python train.py --arch="mlp_mixer" --model="multi-label image tagger" --dataset="photos of plants, animals and fungi (iNaturalist)" --train_examples=155796 --image_size=32 --crop_scale_min=1 --horizontal_flip=true --norm="layernorm" --norm_position="res_post" --activation="quick_gelu" --mlp_ratio=6 --parallel_block=false --inner_norm=false --moe="soft" --num_experts=16 --moe_every=2 --expert_mlp_ratio=2 --slots_per_expert=1 --shared_expert=false --patch_size=[4, 4] --conv_stem=true --layers=10 --width=256 --num_labels=75 --optimizer="nadamw" --lr=0.0016 --beta1=0.9 --beta2=0.999 --eps=1e-08 --steps=6100 --batch_size=128 --epochs=5.0 --lr_schedule="wsd" --decay_fraction=0.2 --final_lr_fraction=0.1 --warmup_steps=120 --weight_decay=0.1
Rows from expert 8 of block 5, named by matrix and row number. Rows with one number belong to one neuron. Each number is 128 + 24 x the weight over its row's rms, rounded and kept within 0 to 255. All counts start at 0. Numbers have three digits each. After the name is the row's rms in percent of the matrix's.
# up: expert up (model.blocks.5.mlp.up, 16x512x256), inputs 172-255
# down: expert down (model.blocks.5.mlp.down, 16x256x512, transposed), outputs 172-255
up.64 101:150115106167169112121122161093140119117115140138134149124141121139119136124140138139131156150149158158125124068130116070091117093135098139110163145091132071097114133152113122148149137120138125131172123077109125137123153137125125094150132087112101095147
up.65 107:129138131109058130121109121134125143106127130156129170140103119108143111131126118116102120117125113166118102086094141124156125100139203168090111119112120124143173137167141148171120127100144136154143123131147102154106134106177117150115151096136093119147
up.66 101:144124135103102124097153143144155121108107078096113108131136155099141072137114121112136088163085088182124107140104156134091135085169138152141115123104121101131119116126117152122119142127096142112140166136114149136169138120083122132137118153124139158134
up.67 094:119130113112148144105118106136137147153148163107117102105131148162197143118145094158096141094118105175132157154144108109158148142120137099119134148165123135178138135136146124085151122157154128153151149133107092119124132124116107142082120118122126133111
up.68 100:122155143141137088135139125092121099113129110108120128144144139109132155116129120079131107134141081131160102150135082127111150109135157117142114164143165146177135101117119130095131125138127150113171116143150088129134118122138101100126105135093127109107
up.69 099:098128164127129118144144121155097125100165115095117164180154109124183140110169105139114131160178093139117102141128110158105179109117140112095133103129108175119154158124094145127118118114133078084140143133146126137172155136158087132086118138131143139154
up.70 101:168129150175168098159082150153141134146161113121101102116141122111118162174145092119095083103132187133154129131093145138140146121152129139166130093135131154133121116124153099094154145138115117134165156131150128104103132115168131116110175145146094128159
up.71 093:142094159081141121167106146094081138119132106110104106183137157117115135125124129133113135156088140126106081129076107117123143104122153137114142111156153137132138146139157146135125157119104097138168178098164096148109130111168087133108142144118127155170
up.72 092:114095082149130194139104175121143162128084082095115134169115153122100140087160111152130126116111146131158134148139150107136090116156136138097140140126136133127134160102125167110106137141197136103109095127068131134136134138127153172116145128129161095129
up.73 103:091129123169127136088160148123129109139122166170114094113132200117127119143138131168149163137118095149138126153120120104154170144117125136117190121116132120141109133117107129146131138135089120110111122143151087147111159109110178071114147097140138090112
up.74 105:103116109148095135146125127116131156150119125165155123102142134079134162055117185138096126110149153169146156117099117128141113120124134131141147139129140176142157145145106156120102114137162125138125133108137119096130137156130107099136111121162149115168
up.75 106:108173155096109090090124156136116124106126135109152079119097168121090100126140125139134136147138140117145149070126114117142118114132106117096145167156140129108114111097085161089087148105113121132096153137117132148152119115135103120139111148158111093138
up.76 101:140119127126111153150160160106094120112182174186125117098178123118161085113097120155101113107109126098095133133099152097121142076150112137140135170162137136113149125116169138120094133130169117139119121089167134107115115110118147120164189121107125134158
up.77 097:111166171115145159146165120125137135112141117121125122159120139145087118131135142109132151129140141107104117086082100124081141134159157121124169130110146141173117155118140168136079136166125153083113114139124115132138134121107092120125093134132091152136
up.78 107:173173120128150133137166123131095138145137162145167192126129121118123112147126123104138150138144163121112134100128127124109127125091126182125150154119139124114119151154091137133135110097135092124111089117107131148118107088140117115138131125112154131109
up.79 098:104154141120147114123136103117101148129117171118128177145123166112084105104106115100152177129093128133160120151147132118109138147123146164116099141128128112155136121111159115122102101134135159159149147131097163099109135150172137135102118091131134125119
up.80 101:123120179167153136145159084109123148116143149141086090134172121120155138137091148137169133116154128133107135127124135096101125137148108138145092111135065153125132099147078155095155140125115145108121139167179129129141116101094128133105072140089108151164
up.81 102:123100102114136133158087178144154136078146159152124141152145165098135155106129194152132152115128083122138103131135130114128156116106071101158134082118114140145138123165098127122119144125166101088096133146079081135153116112085128139151135138127112137131
up.82 107:131133142133107096141144132116132128107099098179128154115140125132140115098142130126148166110115081086118127105162153128168144154147158172164141122128177101126107129157165124098135129100098103113131134137138115131130095112141116120137118161122114160155
up.83 096:083148104135115163121091149123120125139124103151109131116148126099146087119120145107157159128137194162110089122077114135125108147110111156138083122120134136130137086126129139100122135138161112104152135111128120119162100176089107086132161123159153110108
up.84 095:143125140129120141126107125184128160135165149106142117157127140111149109138117125145093087143129131161122153117136084118099136176149070112107120118114118111120144145102105142124161130131117112150142098110078105112122176092158107161117143125112106138119
up.85 103:144130144111108150136116118146205146167111117153131102153121170113123100092121133108120123133144141106145140121097116102098062102174141148158115139125111101155102120095135114121115146090123158105115149119146143096151139141127148140178080109131128140119
up.86 103:178119141064119143115113076119156096119115098097136155141113135141104062080103110108135087153124111140094095118117127157144149118077133101112135116141137161141112115111154159096174151115139133080125179130141123168126119113113137136109085142096124073145
up.87 094:126128153169099130100170128113145145124109112152144109100112117138115126136157148164130152105102146150072161160124129126102168133136101114125106139139138123109122158195131109140146145126138121106151132161106078151143115118130136093147132125175176123137
up.88 098:096136137089109163091161117179101124103186079107125143115097132112117119129132151128089091136133083160103153123099170125096064104141154143107106105124146131113093099121143134102096122132118118095112170103143095106141136087124110113074131148140114153156
up.89 109:152157114124107105146120134074146103137101143151142149132139169153121109170122079112106080107139109145128151093138088158123141150112135126170126141125143116095135159101123149101119126142114140106156079123161116144146122155140127151155090105103162131099
up.90 092:136140119115112111146150153087127135131142151139088138129152153094119109142074160082092137093122128096175160119150148131122106110111108133130155179117152135121156093155172166143072089107073113151142175138147140121108181146111107097147138122114137084141
up.91 101:114125151146110160164107075119101149169142124134129141155185104126147122138132140123124103116152175117117130132136127122178182137112130151146114163089150085134120142181119140148127142093128109114179146150125121147134130105125128179134157150132148124115
up.92 103:136111104168134119094145114135130104148094132121148114121129090117135109117106154084148137076111133093086117115111109131115139173122124084107200088165156140136141148121182111136133117113158094136107141132155133134179116142149099080171112150137066128107
up.93 108:100135113160139208106117137125131161164127134148081143173121109167100142119181152084121114097140086153142143117122092114108136148122129127116121147086148096113126091116159162153135142096145114134119139144101119127138112187126118122153142131125137062139
up.94 099:092103129160121127118082127155149114132115079083158142086184094149148198114186149180073125105145132154110136108107080129134136088129096115087145132141095115160109129142154118137150110077161108085125126139133118123120103091095120119126131099137125110091
up.95 100:134096125138118164148106130120150118112144083116078127149167126131112111126116126142147113172136109142087145150124081148114156112145172128080107103166113125102104109164088113119159092141131121159119109156146177105156113154114096136136138144124160119123
up.96 092:100134126144116115159175102131126139106120162107087135185124156125121160075095164179144135102122104140128147136121122118125111127078164158189114141079103095174135077119147107147112123162088138114128132141114172078130140118184105147118121102121132131130
up.97 102:118129145110104097136106086188086098129116138119113109116122158156135106142114146144131108093136081134122099137125078113142142078166159133179135121053114096146149181123139160140154113144159173141129116135145105097127114168133145153101136110143142139148
up.98 097:124146127118088119163107138116124104092115097109141119146159138079128154114077157109125146138126141114104140111115157116141107114126112131136147167131142145119138136121098127095120108123148136160127122101132109123113156084163121115153117118132101099133
up.99 103:110098159119128154167133145131175126097137176149145111141120139109148108143128120137111094105163135140118089095111134093131137116114162135077114139102093182163123148137121145147179149150125147132105133144099117139154150149113079119156124143164046144140
up.100 095:150133111134115175111136173176122173142147125115116157137121079166096148122175102112084110088121117169105118139135197137110183135127123119106062124127121132151150095151125117106135129106089124101135099088098125189088130145142102096124144134133121138125
up.101 093:100084116127110136143117137155096096121194115128118152103169106096106155152148126113109096140170122125168144142123132089121175164124123121155152118075156129137142107135131124120122148093158104118130112109096102141080113139147147145160142149134082130146
up.102 099:103147167116131145140118129122130114126138113131104131167114143107126121114125135143086151122180116140161112149101102111116119169110115153110176095151142087113163174106104174153126166126128103137145145122082135107147162132113133138119137176142120099168
up.103 094:132143137139162118150134126155127104102133140093122134096049168151171108117099100159131141156109132165103147120098156146126158080110092148126138113125109137133150109132145097132138125155152128142162112119133141127142141110109116134136156108106144151167
up.104 106:148111072132150157116178132190135084110172124138112101119115100121104143158144138082117157127121118115148108110107113101160115125115120114135111066126094135135155145164126149129128138136129131144123128096141138153075137140144151134131103113138144124117
up.105 102:147167104151100146155122151097186099122071137147132134153141127119107114119130090101135128156120071119133105138113150181106113132121130129137121131137141099128133139155120135149099143113134125088134125153141127109103136109148127158136127147122126132187
up.106 102:147143135125169127155102149165135138145103109125120135145142132150137174122103149125142120143168119129126125123105095105165135125119133143093141119079120155134101131128128097191189113119098148127137097137118176192137119149103119141148133137094122134160
up.107 097:174147147142139087105093109147140144119116140152105159154154136168134146090137151137172116095135159130144118099111156121135130117141106160154066078076105109097114122134146152085106088139120106177153116109140113169171138111104154176112134157108137115172
up.108 100:088141165135175122086170101151113120149106162115113123097134110132166131108093076115154119162118149140102097145122135095102087127089142153163092135103164125072144123083127092144115084132120100165097160164181095114128153130118154116153076155147124117124
up.109 096:109129126128118138138136166131108122110140109160098087130139149144116100123125105102165113127118132160170146129123138066164099151096159115175079167119148167073148116126138083100132091174107113102135122095154147130114085106116171143094163100146094104126
up.110 101:165152127119144071137109170146103112102135125178152116156157108130159124120107111162129120094135109137095157136077104148102106118166128181164133106110146074102137133156173125140124112149076144134126125152112140132116121085121108173183119137145139141098
up.111 099:155138145142127139086156104127159141162137156163174107128167109113118129114143130134139113152118152152180152105142124167165127143090104093134115132114156136158166129124152137154127131105150152100176146121103060138115122142094147157118127155128147126169
up.112 102:124154131080158093135109151135142118135122127116180136155093149122114133098138122105112141129104159108135188119110141118177123146081132124144117105132078131122122114122146147145129114168129136167146090118113154145116091094151208128136130144090147154160
up.113 099:143133132119125140142118107143099081096145164129143129132158125088097108109140131102110116161125120124163175112113132172104099144131099127120169141155131153152144122162141082126152139076135141136121095125129078131092088153202134152133137114120162133152
up.114 100:124094164141145103135132118049113148134119069130115131101093139101080130130117098160151125108086147144093127130109104149155139135130115095157108138141141109142129044126061145097145109172150121121146119130164101110174133067102134147108129097108089101130
up.115 096:140136143122077083136127100157109125108087118108151129111164139146102140133125078112102168130120159124131139134165127139134148116148105169148122110135106137118081151149150132140158155117135134131124162122125123130135082102151111148096087198091128099156
up.116 099:143144132140134168118134122109094111113099133132125148119100114105125082142076109118165119137136091103138111135093113140122090110153117133088092115094159107078148134139119102127141139065127119153096144085143109157128137120105117173116141118117109110121
up.117 101:126113112172135116167127136123093099112142145139124167110127115134186145106103132092106169118150110146131136128136169130116154102119124163117124115128131116091160149130109160111137198115133098124110132113170159131096117138139106148097131156132113136129
up.118 105:091125108145135122137100162138095121119117097063103145139161128133143133145120190084094159142100112125148142140115146159147133151097124057127161123068139121111104123120146150095142156121089125121139154125135119094128126127152136160130078098105113154104
up.119 102:121113120133133130166101107131138104122125098111147096169134142127055135105144159116169105156119137149148177107101143108124129136155131131120111117098130117148148104125132073152120177139125154138150138157067129096140128164124143122098099130097143135131
up.120 099:166130145123142174140106098170148113151153111166158116112127134105092128141111139111163140132132120169182132129120131100115111144149139091137143147107149147124125121129146145140092117146141117087074172131132122126155078122110154157114134164142136098098
up.121 098:102096088153101132140136121101140130109111126144065150128151097111122123133086145092125040114106129147073127168114096135131139129113114161126130160091104142103121155181089090129160167146078110099143122102129127132137152129143097114143172123129135133149
up.122 103:155128117177105155120134089138202120119114113132158128147132113114120140126094118096152123148122160185096111132105093118122115100162122139157138103142152123116102155133145151140110117139111143101145152113107128098078140143088154154162158113124123142105
up.123 105:130126131118156098145156119126135104155109115101124121114086138104140154136174108149122110122147128124119106151135125173146133130130127151121151126125151133103148184096119085126070107138148117180116093115121090093098082132106136121149128097098086156109
up.124 106:140129096100072132171096117138085149144142195156134113152099139124136122108139119126071142107165151130130108161126128133137151120146133102137161172128133137119107121137152109125118165104145084138129142141065122156104152128114100073111145172138104162136
up.125 100:165146092118127129120103135061143142080131130127121130058143121097086156153114134128142108124130113118119132089154144099116106146159117152157178139087157097157097080083132111147121110113117119145125106137113142107132159110126098120100126142134136134146
up.126 100:137144102125088143159168125128159136157120120152153095183126146088111176101087147135126115154160111170124091149100123119088159164146136115182129126088093082139119139158141125142141099118133120150124149121135124180205171122137114096125144129163113138108
up.127 100:135106099159087086156095138161136137116127096106162134120125168138128118149110134103146142149135109142118125165148114126104152127139137098125077117156097112142161092142113135112078115134077154140143085179128121095162111125149172140140122132122179115136
up.128 101:140139163147161122131122120120134170187120163124097119164145117119141151125131161161154134119112160089107120148103105139155127112145094145180128135121088139103139172147188118160094145140099178119152117128130134123154149124149068115117107142172145127101
up.129 098:135104160132164116125121138122150146139150133167114112149111132135150129104086137139142131114123152093164143109085137136134116142166134128147140111119120151154100141141161062152086104113122135070147133112118128112071099153101130155153132128098126121096
up.130 101:111125149104129124142068137093124120143113126144136132110123152108125128114124127126136118087157140125143101141149138151145091114094135139151100123149120104142155091153085119106136055087133153122127124156119106150180149087132152121167121150131086118138
up.131 097:147156115159141164101130125134118117115180076150166088136164184107105140156127108123069130106114104125103073132117093109158135131130134139101070116133125133133173140140116160102137113154121112162140113147123139142167150094201147112124115150153174119132
up.132 101:118113106133145118132101131099109096101119151088111133118152117126128114112158134117149109119098140143167131151164124162143130128152095157171106108153145155118146130132103142163146099083083108121123120130149117167082122133131118114114124104120128150164
up.133 099:125134115128093100139159137110142134135148118082114133092149130143153139134138163144136104136144134160122151115075056120163090128118141153111148120121120139143109170141155154113109168107128134164109153095145124153090131148123173114126103157133114127140
up.134 099:127179111124145142127144169149196138142097128125156157111103144153128164136115132125105145121141087131133169111119141183143152165149125095162150144071096117102109094110139110111110103162153169123138126119133136146136088136110138151142144140113119103111
up.135 099:133101188161162119128122115117125153139159106148105151123136160169105134092139096122099126104126115139119114166164157146134153153118136150122130143137107145119105130119139091139180099111086102165157124113087125110124121175140152118110110116093101119094
up.136 104:158152117165116168090184108103131137119105158168097136096132121150089157127117146123125167115109174170098115109137121084130129164123120123161118162113106121142153120104121124106136140123150079107125099102106116130130111111114112131135115202129169131134
up.137 098:133138132163145092122171094172114138124161130127145135147168148137115146151111121135114146151143109098127146135147150161151170107103153139164158138159182093129130126137119124135068102159124096131147143144099086108141156151160124128101138098130115111134
up.138 106:088145147139172137124152123087126128115106096131147127143164138156137130110158112131150137111130077130134148124171136149126123140088153128130118102131119123146121097139163083141142094130104139165128120143108135129118118150090148132128115115129125175152
down.64 096:137069124162090128128116119172134138129133130106141140089119144150125139094135087100148113129124090095143158100136132099117104149141092106111136088090100152133109118140118112135142124153152109104160145155102134140155155122147168106128121129159150120127
down.65 093:115118130092115126120174127091177130165104117111114125122062140112115138115104105105151149113128184104171119107128131104087175122118141100147146103120098124120149136147151141147150148131090140113151141106142153110094138085114118115139156137133149130149
down.66 103:118127113121168147120119145110136146131095120122130147122102160078137144098141069112154146111134122097188109130135136142091144181148151136143151114121092170107098153130110107097161090129127108115130142140136125129115119121140093135109137095145112156100
down.67 100:131090116116166149136121135149120097117142128161130102142155142156118159109134129130156121127089193118131163153108166156136090112130096114160185151154110141153132081149166090115138135160104152146131113092177134189144126152152139101131104115137135088144
down.68 094:097120113115145076093151153141099120140108108047118143131156107150120125136156144111152121142142075125105134120132166139134128129098125142131138129108133161178106124146117118153122114142142140167164102092096096101104102148083111109131109164128117083129
down.69 096:087161052100091111156121147123114123091124140140162132089137125122155128151146132092117107164111150182111146154126140144119098142151134115125104132109173136136134116150109132133112128122105152115072093106115136125146156132157136125111129119145137089125
down.70 106:105124133179120088076133113118148114089120096120153118146137151159083107133133143118097126091138085119101099110118150137098120137154117084137137161119078072163130174120121116180113134119148114137118128106160122139177169137127120122124121130106141124132
down.71 098:115081110096158064129139141106126112150123174136150113146141096129144121175097142113129095135146126156168124110115125140142118105104107121114149110088113190119102144169125115136147100126142111136126103128134128112130099102126124153142138171170120125155
down.72 104:159152092157173143122111137103096179136063107085117152133150127128156140164150116148118171116124160178136128151093123097104164168071114156155135173095116091106096110122163128114107148102089156101119120097153124127104126109091120106115123112142145131078
down.73 090:093093106141107139175128108183114137139160155131113125137139124165118124131107138121117164132125133137125117127156107131088114153116117135089137153086150145112123138138172128166150137161130150110154151129134100149144135113174066128132101139166144125143
down.74 099:118141122094135131092113175109134113144111145084120109137120094126174126118161126094117083121117143168144174096171116148104113148115078120152092136113116106110140141141097126117120106117129120134138147088105133120105159135152161128123145113142096170132
down.75 087:121146154137073124170126112151141144143124135123158097083122155178146146099147143169116121087168114119118122142159132119130109140150150119153196076147120145117115112117094084135121133116158137116133136152128140116141132128104173128156142161152125141165
down.76 096:117135115090085126109099110109124151113108145102126101170118094147080131153149179103150136108159167156114112151116088162174133132117062163117162106165135115163110122142150120130111153169132157143118119124110118081158118130148134169115121184130125129160
down.77 097:102172119128132206146136117097165110125135114152118109110153110145133101133155133089124106127163095105114095140134124153114115121074099141122119142117153080142135111126138136086066141079089135127129104126152123126144126144140080098146164078149097141139
down.78 104:124138143107105117123106106139127117113089114131131154116092152118136142117159119119172095108119155082118147127163139118124160140129137180125131147126165120124179143113115101181087122171118133107187111119133105145117151157148137105155106132075161116154
down.79 101:148112131119131136122118146064162145157144130167128086122094177128163139113148131160151122154141122118121142130138153164159124104150113140177109118115105088129147144123131150158088104102143151145161122114198116144142104108122164106123125133120158100180
down.80 104:140110121111137127104119096125120100080108152134077191105124085143134153173112151130133141116085168130170114137176137103111153142114176136087154162157148116138174134123094132114133142144124126120115163136139090135138148144084127077121088083161127119113
down.81 101:078114114093132113145111134167176144118164131120142115117092144117126117104108157100089073113099098082119133136159104120153100126099098126156133123143107133084168157144082153155106122136121089163141146158135144095110137124142091104192119140150161124058
down.82 101:114131154157131098094107098120136119121142118136107116151129081124139127182116122187098087105123122128141134119168119116159134121101097140122117137101109132066111129171128156130093107188136079136162118103157107121106148122128139132119106143094147137160
down.83 090:135170068131112115151118145146089133096129108133175117121176125143143167090156129093144137149143105135139132129110134090136090141127090076157118132123153105126145130133138104121133173145128101099151137141120122109092084144125137107117149179101126091147
down.84 098:104132121148117160107112149141119128122127137125154164136135087098107115136119144099127115079102141118134143111137143140123151147111162133124143113111155088139155140075128136200118111125146111064106098126120147121122109122137146090149112148162148087095
down.85 106:148149081156083105109150129129129108180177140136137099179120107129163111102155152110082137133087133128139164121116079120134094159168137088132145107082116139093115148129076128156169093134158148142141102138158126122123084128114121115108140181135101108105
down.86 090:116138132105133135148079100116133154122135107136155119094140141125147122050157107088103089156110125084133117142138138146138132122162147140091139154140114141105126129118144143117080132143112147110045134144152125102114125107146123148132091117127170143127
down.87 093:111153141129119158092126089104129147144153134137099078161172156119087087123156128119086138123117143168134138096099147157127123123144116098134119107164166108122134118121134144150110105109169141105111102107152117102168153127114096136176113157099128135096
down.88 084:147114101153145185127133135158095143120135138159134146134077142155093162113149144086131140160155120105139124122172071144117166123107104117089135140159151154095094139126087131149125136149133097142132113125183146124105169118115119160134144171114129122141
down.89 101:123097149129117107157115112153104087098115158121075090144047130121104119117138101147148117152163143177140129104141135166106113152119141133106106158142143102142146116167101139111118119083108197122100110158114142099120134097101110105124160109125118114131
down.90 094:069129169131108119141116128135115123120125151140136125116119156123134145111109087158135141122129124093141124151143115135128171143118123107092134134075135077138144161145120169164168118133129132132117119150100125130109079166106144176117122144158120133125
down.91 096:190144133114128104104102110165096133143132118137101129109110091136143126150143139132080130095106164130063101147053108159152096074135148152142133137100095166087142132131109123110144153151164108100109121172181139137123117180148131105159146102117131091109
down.92 092:115118116146090132146135141103163105134139183161117134152137131150072148123157120117098141139148138147133120134102107110141112169111153109168149118121173129125139147185102105132114112146139149101089120146163128141133143158147124127155134147087134116141
down.93 107:113109152163187114131118084088137111138144083116126087148134146102111130128124165137107087163097170103164132150102102130120107070131149149092113163100154133148150139157137141108139110114091119100123129123132117124155091177097114150145120160147149113130
down.94 098:160120097102125115127097159151115139177129184162157141135113123119112113097088138147105169115136096112158151123102146089148071121119126115096126168180139154143111131130173102107132131191132106132082151107094092111121172165145107089130127135173099091122
down.95 104:129116100091134143138105117124129160152123113082167114140111152121143135140095133107120107118133178139132161113105080139082126109117134176187135135156113138148137155119137104144143172085138129160091102123108110141096138142112137147122149112126127081083
down.96 095:176134151112111138105120131120094121098153092136176157155137117124165112116180102150115170147067137105123122106177116143119163115133118136166126145120100133091135146138113132145172132088095105150145107115163137120145170141119126116101125176130122116124
down.97 095:098137170125112118149111157134134103129125123128152134086127140103143118143154112078158142161111111095106120123144140163134167123128151127207128149156123148151089163153140137128104132168108122164124125117148130154122148155109093112128123117129110160133
down.98 092:129148138098130136096133148142156138144127149142114139098171121111135123137119103166138125160076115165114133137101129139092113116131128141179128125093124105133140129107144127107152161150136112101139127104128151110100094101087154160142085118151134120117
down.99 095:131174119138119101133150107100091105127122102097130110098090139189120116128112129144159087121147095157110122153099121161108118126178142100130154158139154141112144131109141122106098157108119097141094126122151134105125134150131163113154138094151132098127
down.100 103:187121122117126151149131084065157120090111118118156152130107126063146136169141123140107135098112086148133138161087104143104152143108082127152099119151074130121144141128121169150153131144105143127085128095107138113143076145115128139159110140168102123078
down.101 101:110147137131099143127108125174103111131186099121111099132133120125119100117130080098110137154103109153152098151145120131137102126105133129160102150127138095100077091105110117147090149191133109127119175112154118110171122118119135118139119159136105125096
down.102 097:120151111102134133170096163097139091133145138119121093146138140104115114125123104118125152104180127116097133134133132145151138137083130148138135160095133130113109107104125104139143130129125126085080138108127172132157085191131101120118105114128150144079
down.103 100:166115131126131115092122115182123101132121127100109108165119142105119115151145164160169147119085133139097145113120142125130132131139088136122184138141088164101131133134155188096138122184136054115103149126127134111106136120124083136107117162108104083105
down.104 100:102106129148145157148115100104127092150118149136063098170156142133154133110153135181095130097151113114100064141077133155107099145098155124135103099135093118093138109143099134121103088122101107084148085104138129138104108109102103124139095132134139155087
down.105 099:149141092131127104128108131150149095097097117096157130109094141161161093146122156091117125155107107102155131108079177134135086129112191152123163141108125137115123108119079186107158100160131155115121118108158129140130147118111098160127152128089149113123
down.106 109:153130094156129134126125101094136114153077102109102168139131151137136145154116142121159127120115141118181164124123119202125142094183201153123136173140135151120190155116141140130109140137124142148133148064116133138150156098117152107119151127134111170122
down.107 097:126126155148135106098143079167138132142127111155108095140144146143107097173163094154164102144120158139122119149110136122107151133121114154124121084137095130132140141166116130123147146121167174120126174111152106138087105120106132121089102139146107157079
down.108 100:160080119125117152081102137138135154162152128145149128145147081136102131160090150136145161097161119130118088158093162121113116150094076133135115138123139121152167136163130142109127137144153092113095143163089096157171089115096134121110135132102127098113
down.109 101:157113101157098094109115194105091113122109160142099162139157152113162113113135131082169148139163167154140131134123115133112100144140168100138167145135108147130096112129098114105108140117172150098150152122143083138120110123146105114136145128120167112162
down.110 102:131132105134131087119103128082126150138135156102128087143139091124109110121116139144099149142117105117122132120152149126157151124101131113117117115113145128112114176129113122138203135101142150155122114121132161163120112114101087117174160112149139109120
down.111 103:105107129101157104127165107117101121109144128114110102113128165138172120123166164147124095122124188144143128129130132106097140126148141151093126136141172131163166117146100140129129114136115151098159159083110093095113126155144113165131128134149115102134
down.112 097:133116147160163130134156099106120141119150072104120168096140131104095133136120087168078126150120077104175112104119149124138091123109093102149129154159085112111184174154136136159152083091150109108156119098124099116135173098138135122066130123133133138137
down.113 103:135102120147104129161135128148121163136115113053167087112139150156112141160149174137115130157103167096133094148154149142143129106114118153126127137120164116151149168130106116125111161097156157141139130136162133132156134148123158135145108098112143146176
down.114 104:134162109104090135142147096163116103108135186107143170120111162116118111115140138132125146133127158077149144131168147141138108155168150134087112139099120113158146143124135142085076120139086183145159091126153125144104127139139116113145148112096150119150
down.115 095:107088131108140093136149115144176140154141132155080130131074162063094158127132079143139133153118090072110120159119138162137123094146142127100091162161133115163139136139111110128115110087124136142132128119116157102133129122140129125139116130131161125154
down.116 099:095112147141147123156111142101142116130145126139130111113110118089115132125144137148145104140141128131148137095130118084103116118122135184123158093093121049153083140130160153121086112121107119153119114111124128121122092124150111152127131140104068131098
down.117 098:100132086138129142161108120141146155126122197118113115140128161145122112125141071133127115137148120123134144103173147080131122141109119133139128151123099130117119105145148104131128083153099126137080152155125105113103125087172092180114115153132131142098
down.118 098:111140093137127142121154127102132112136106119132149135123137139124162081110132154131091101144147110151108124095081128134133110138118131088144156160116114099125150144115121150119112119132128129122131137135140151130117129155153093102123136136148120099150
down.119 097:121128139108113076151121124089133117130137096085137104104097108090115118093122148135154119123144173138130146149133126145137138115142137118137128116151144113153118144153139165136086113100128064132090154165104168146119108127130084165173127117113139117146
down.120 096:134156135115124115114135105111142150128139140088162166133134135152121157175111119121128091153098097115087090081139119117132136154117116133121117136110138178127124183173110096092109117146095107190119100129198081134134171151123091133131194085151131160164
down.121 101:110152144131123136121103105122139149154106133119135131160102129115119154109126082165136067153127125103122088149114089150121128116109170108131140174131137123124145099176147153120144166151117141130105095086096145160120085139135138124154096116143144132151
down.122 099:123074137137158095161150158182165157121136098113124119137121137073172124167140135137114197112095154140148107152146153149127102107059106129117125146113155150114116117140112122100120092124097137123092119110112079141137162187151119112115145142103159117125
down.123 098:195114115147145154169128148140132095121129112124144158157146120151119166121138119120136094082131121146147114143117167131140132074092094121115148151150119137120119105141113130139129134134152073141130143109166102128142080160114147151099111148150153160172
down.124 095:117163108105126149139164161102110167154154166122161160126110112113103130077131112116117117153119151141085125111102136131169127118133126096138128135108120110158158066113168131104131140165093094129125118160142114159102133112137100138125122093156117164114
down.125 096:158098117095169076114090165153125127119102096106129150121153100127127156106134139145094099165125181135141125149138137162133109123119068112154103142147129141148142124128159132151110171128122140123152088172145146149142134124119092184119150121135168140165
down.126 095:135153128109138153144136107079142156149141132153134141160110148123135135104135081082121142197079121132143145101122165117102088137128113140107128136096129112123131158123125154120086090154128134127136120133114170110107141162167096168127122145113141150125
down.127 096:095105157113128126114119110163127108162118131100135123145122112110154112145132146115124194147108119095128134127184096187126145164156148103102095117131116149155124106155136158140152070120130137111115106133150150074139132135070120104134133115123137149157
down.128 107:102124093116169085121094135134131111145131116141133134156133142109123115076170142155169107131125154125119123096145139126133132147105133086150151122178146121132156104100110148144139142136148122117110161079099134115146163143123116138095096147090143118143
down.129 100:125174104127132132092133126119122080115124105093120128159119127136130108149131125097108142140149167147154096066106096070122160146084111115136137130146115108096140118115139131108116129158137076136113162122137136106162141120127149135142141125122110127117
down.130 095:103174133154149114126098155105073162153081112145118118139079116123120146133108119158136126128157106136160091172122110099167087152141107118142093112132122091139118108130126096126154149118112133107165085120125169136141128127116122113159148118104124081116
down.131 101:124121131116116084184143122124106100111196113116109107134145162108142144135136109123096077085175165139153149133134113110132112130096102094089120100141123130120103126127103127160123101142119096109140118132138131142134095080094136120158166096140102126156
down.132 109:088114113149132146176155130102107158154079103092175124124153100135129153112145168136146117156138156154144125111116104098089116111153144147109107165138097139123126120099129122124108114137103148180110111099175082154134102147113112113180167157115170086091
down.133 099:107115126119090157101171132130118109161105123084137110151105134154127134134127107098116114104102173133182152106122171124158133131115125111130107114157122143111169163141137141170134129182109116142156143153106135132126146115105110125088131185104126131086
down.134 099:129164142110105131129103130121138085149161093140142120109090123130154116147174161127114153114125122150191131100124154118097130119093076170141112143119132151087149148148123150128121045096121131098143109114107137133128139190168128158104129110129176112132
down.135 100:094159128147133094126139125108129139121131137101124108130115167089125140149150147129094139146143135136149153149138109127101170120124129128115139172131098087139108162086098106103098140168141146093121140105126117129141137119107153146107140172138178144110
down.136 101:165091134109107141133139088157127124138135160104098142110141128112113122179147087098125130144145112117132129120110116135152141099160119137152137120141129097119108132112142128121164139125154124042141136121120164145159132119145120152086139160136130169121
down.137 093:148100138141117117077115107161144127148144148096142098107151133095119111148102145172111132097141132147097118147157119098175114107158155150151116098124170101123117185103122166126130150161122109110149129151175161145160074077147115135087102121108131136145
down.138 099:125093145107123147123101080117100115127149133118153104136093131134144087128148126146164121141188101103129108151117166119118141141132119146191126147142102142126114157108115141140121144141126155108110119130121100155146153131110127121144118159131119144151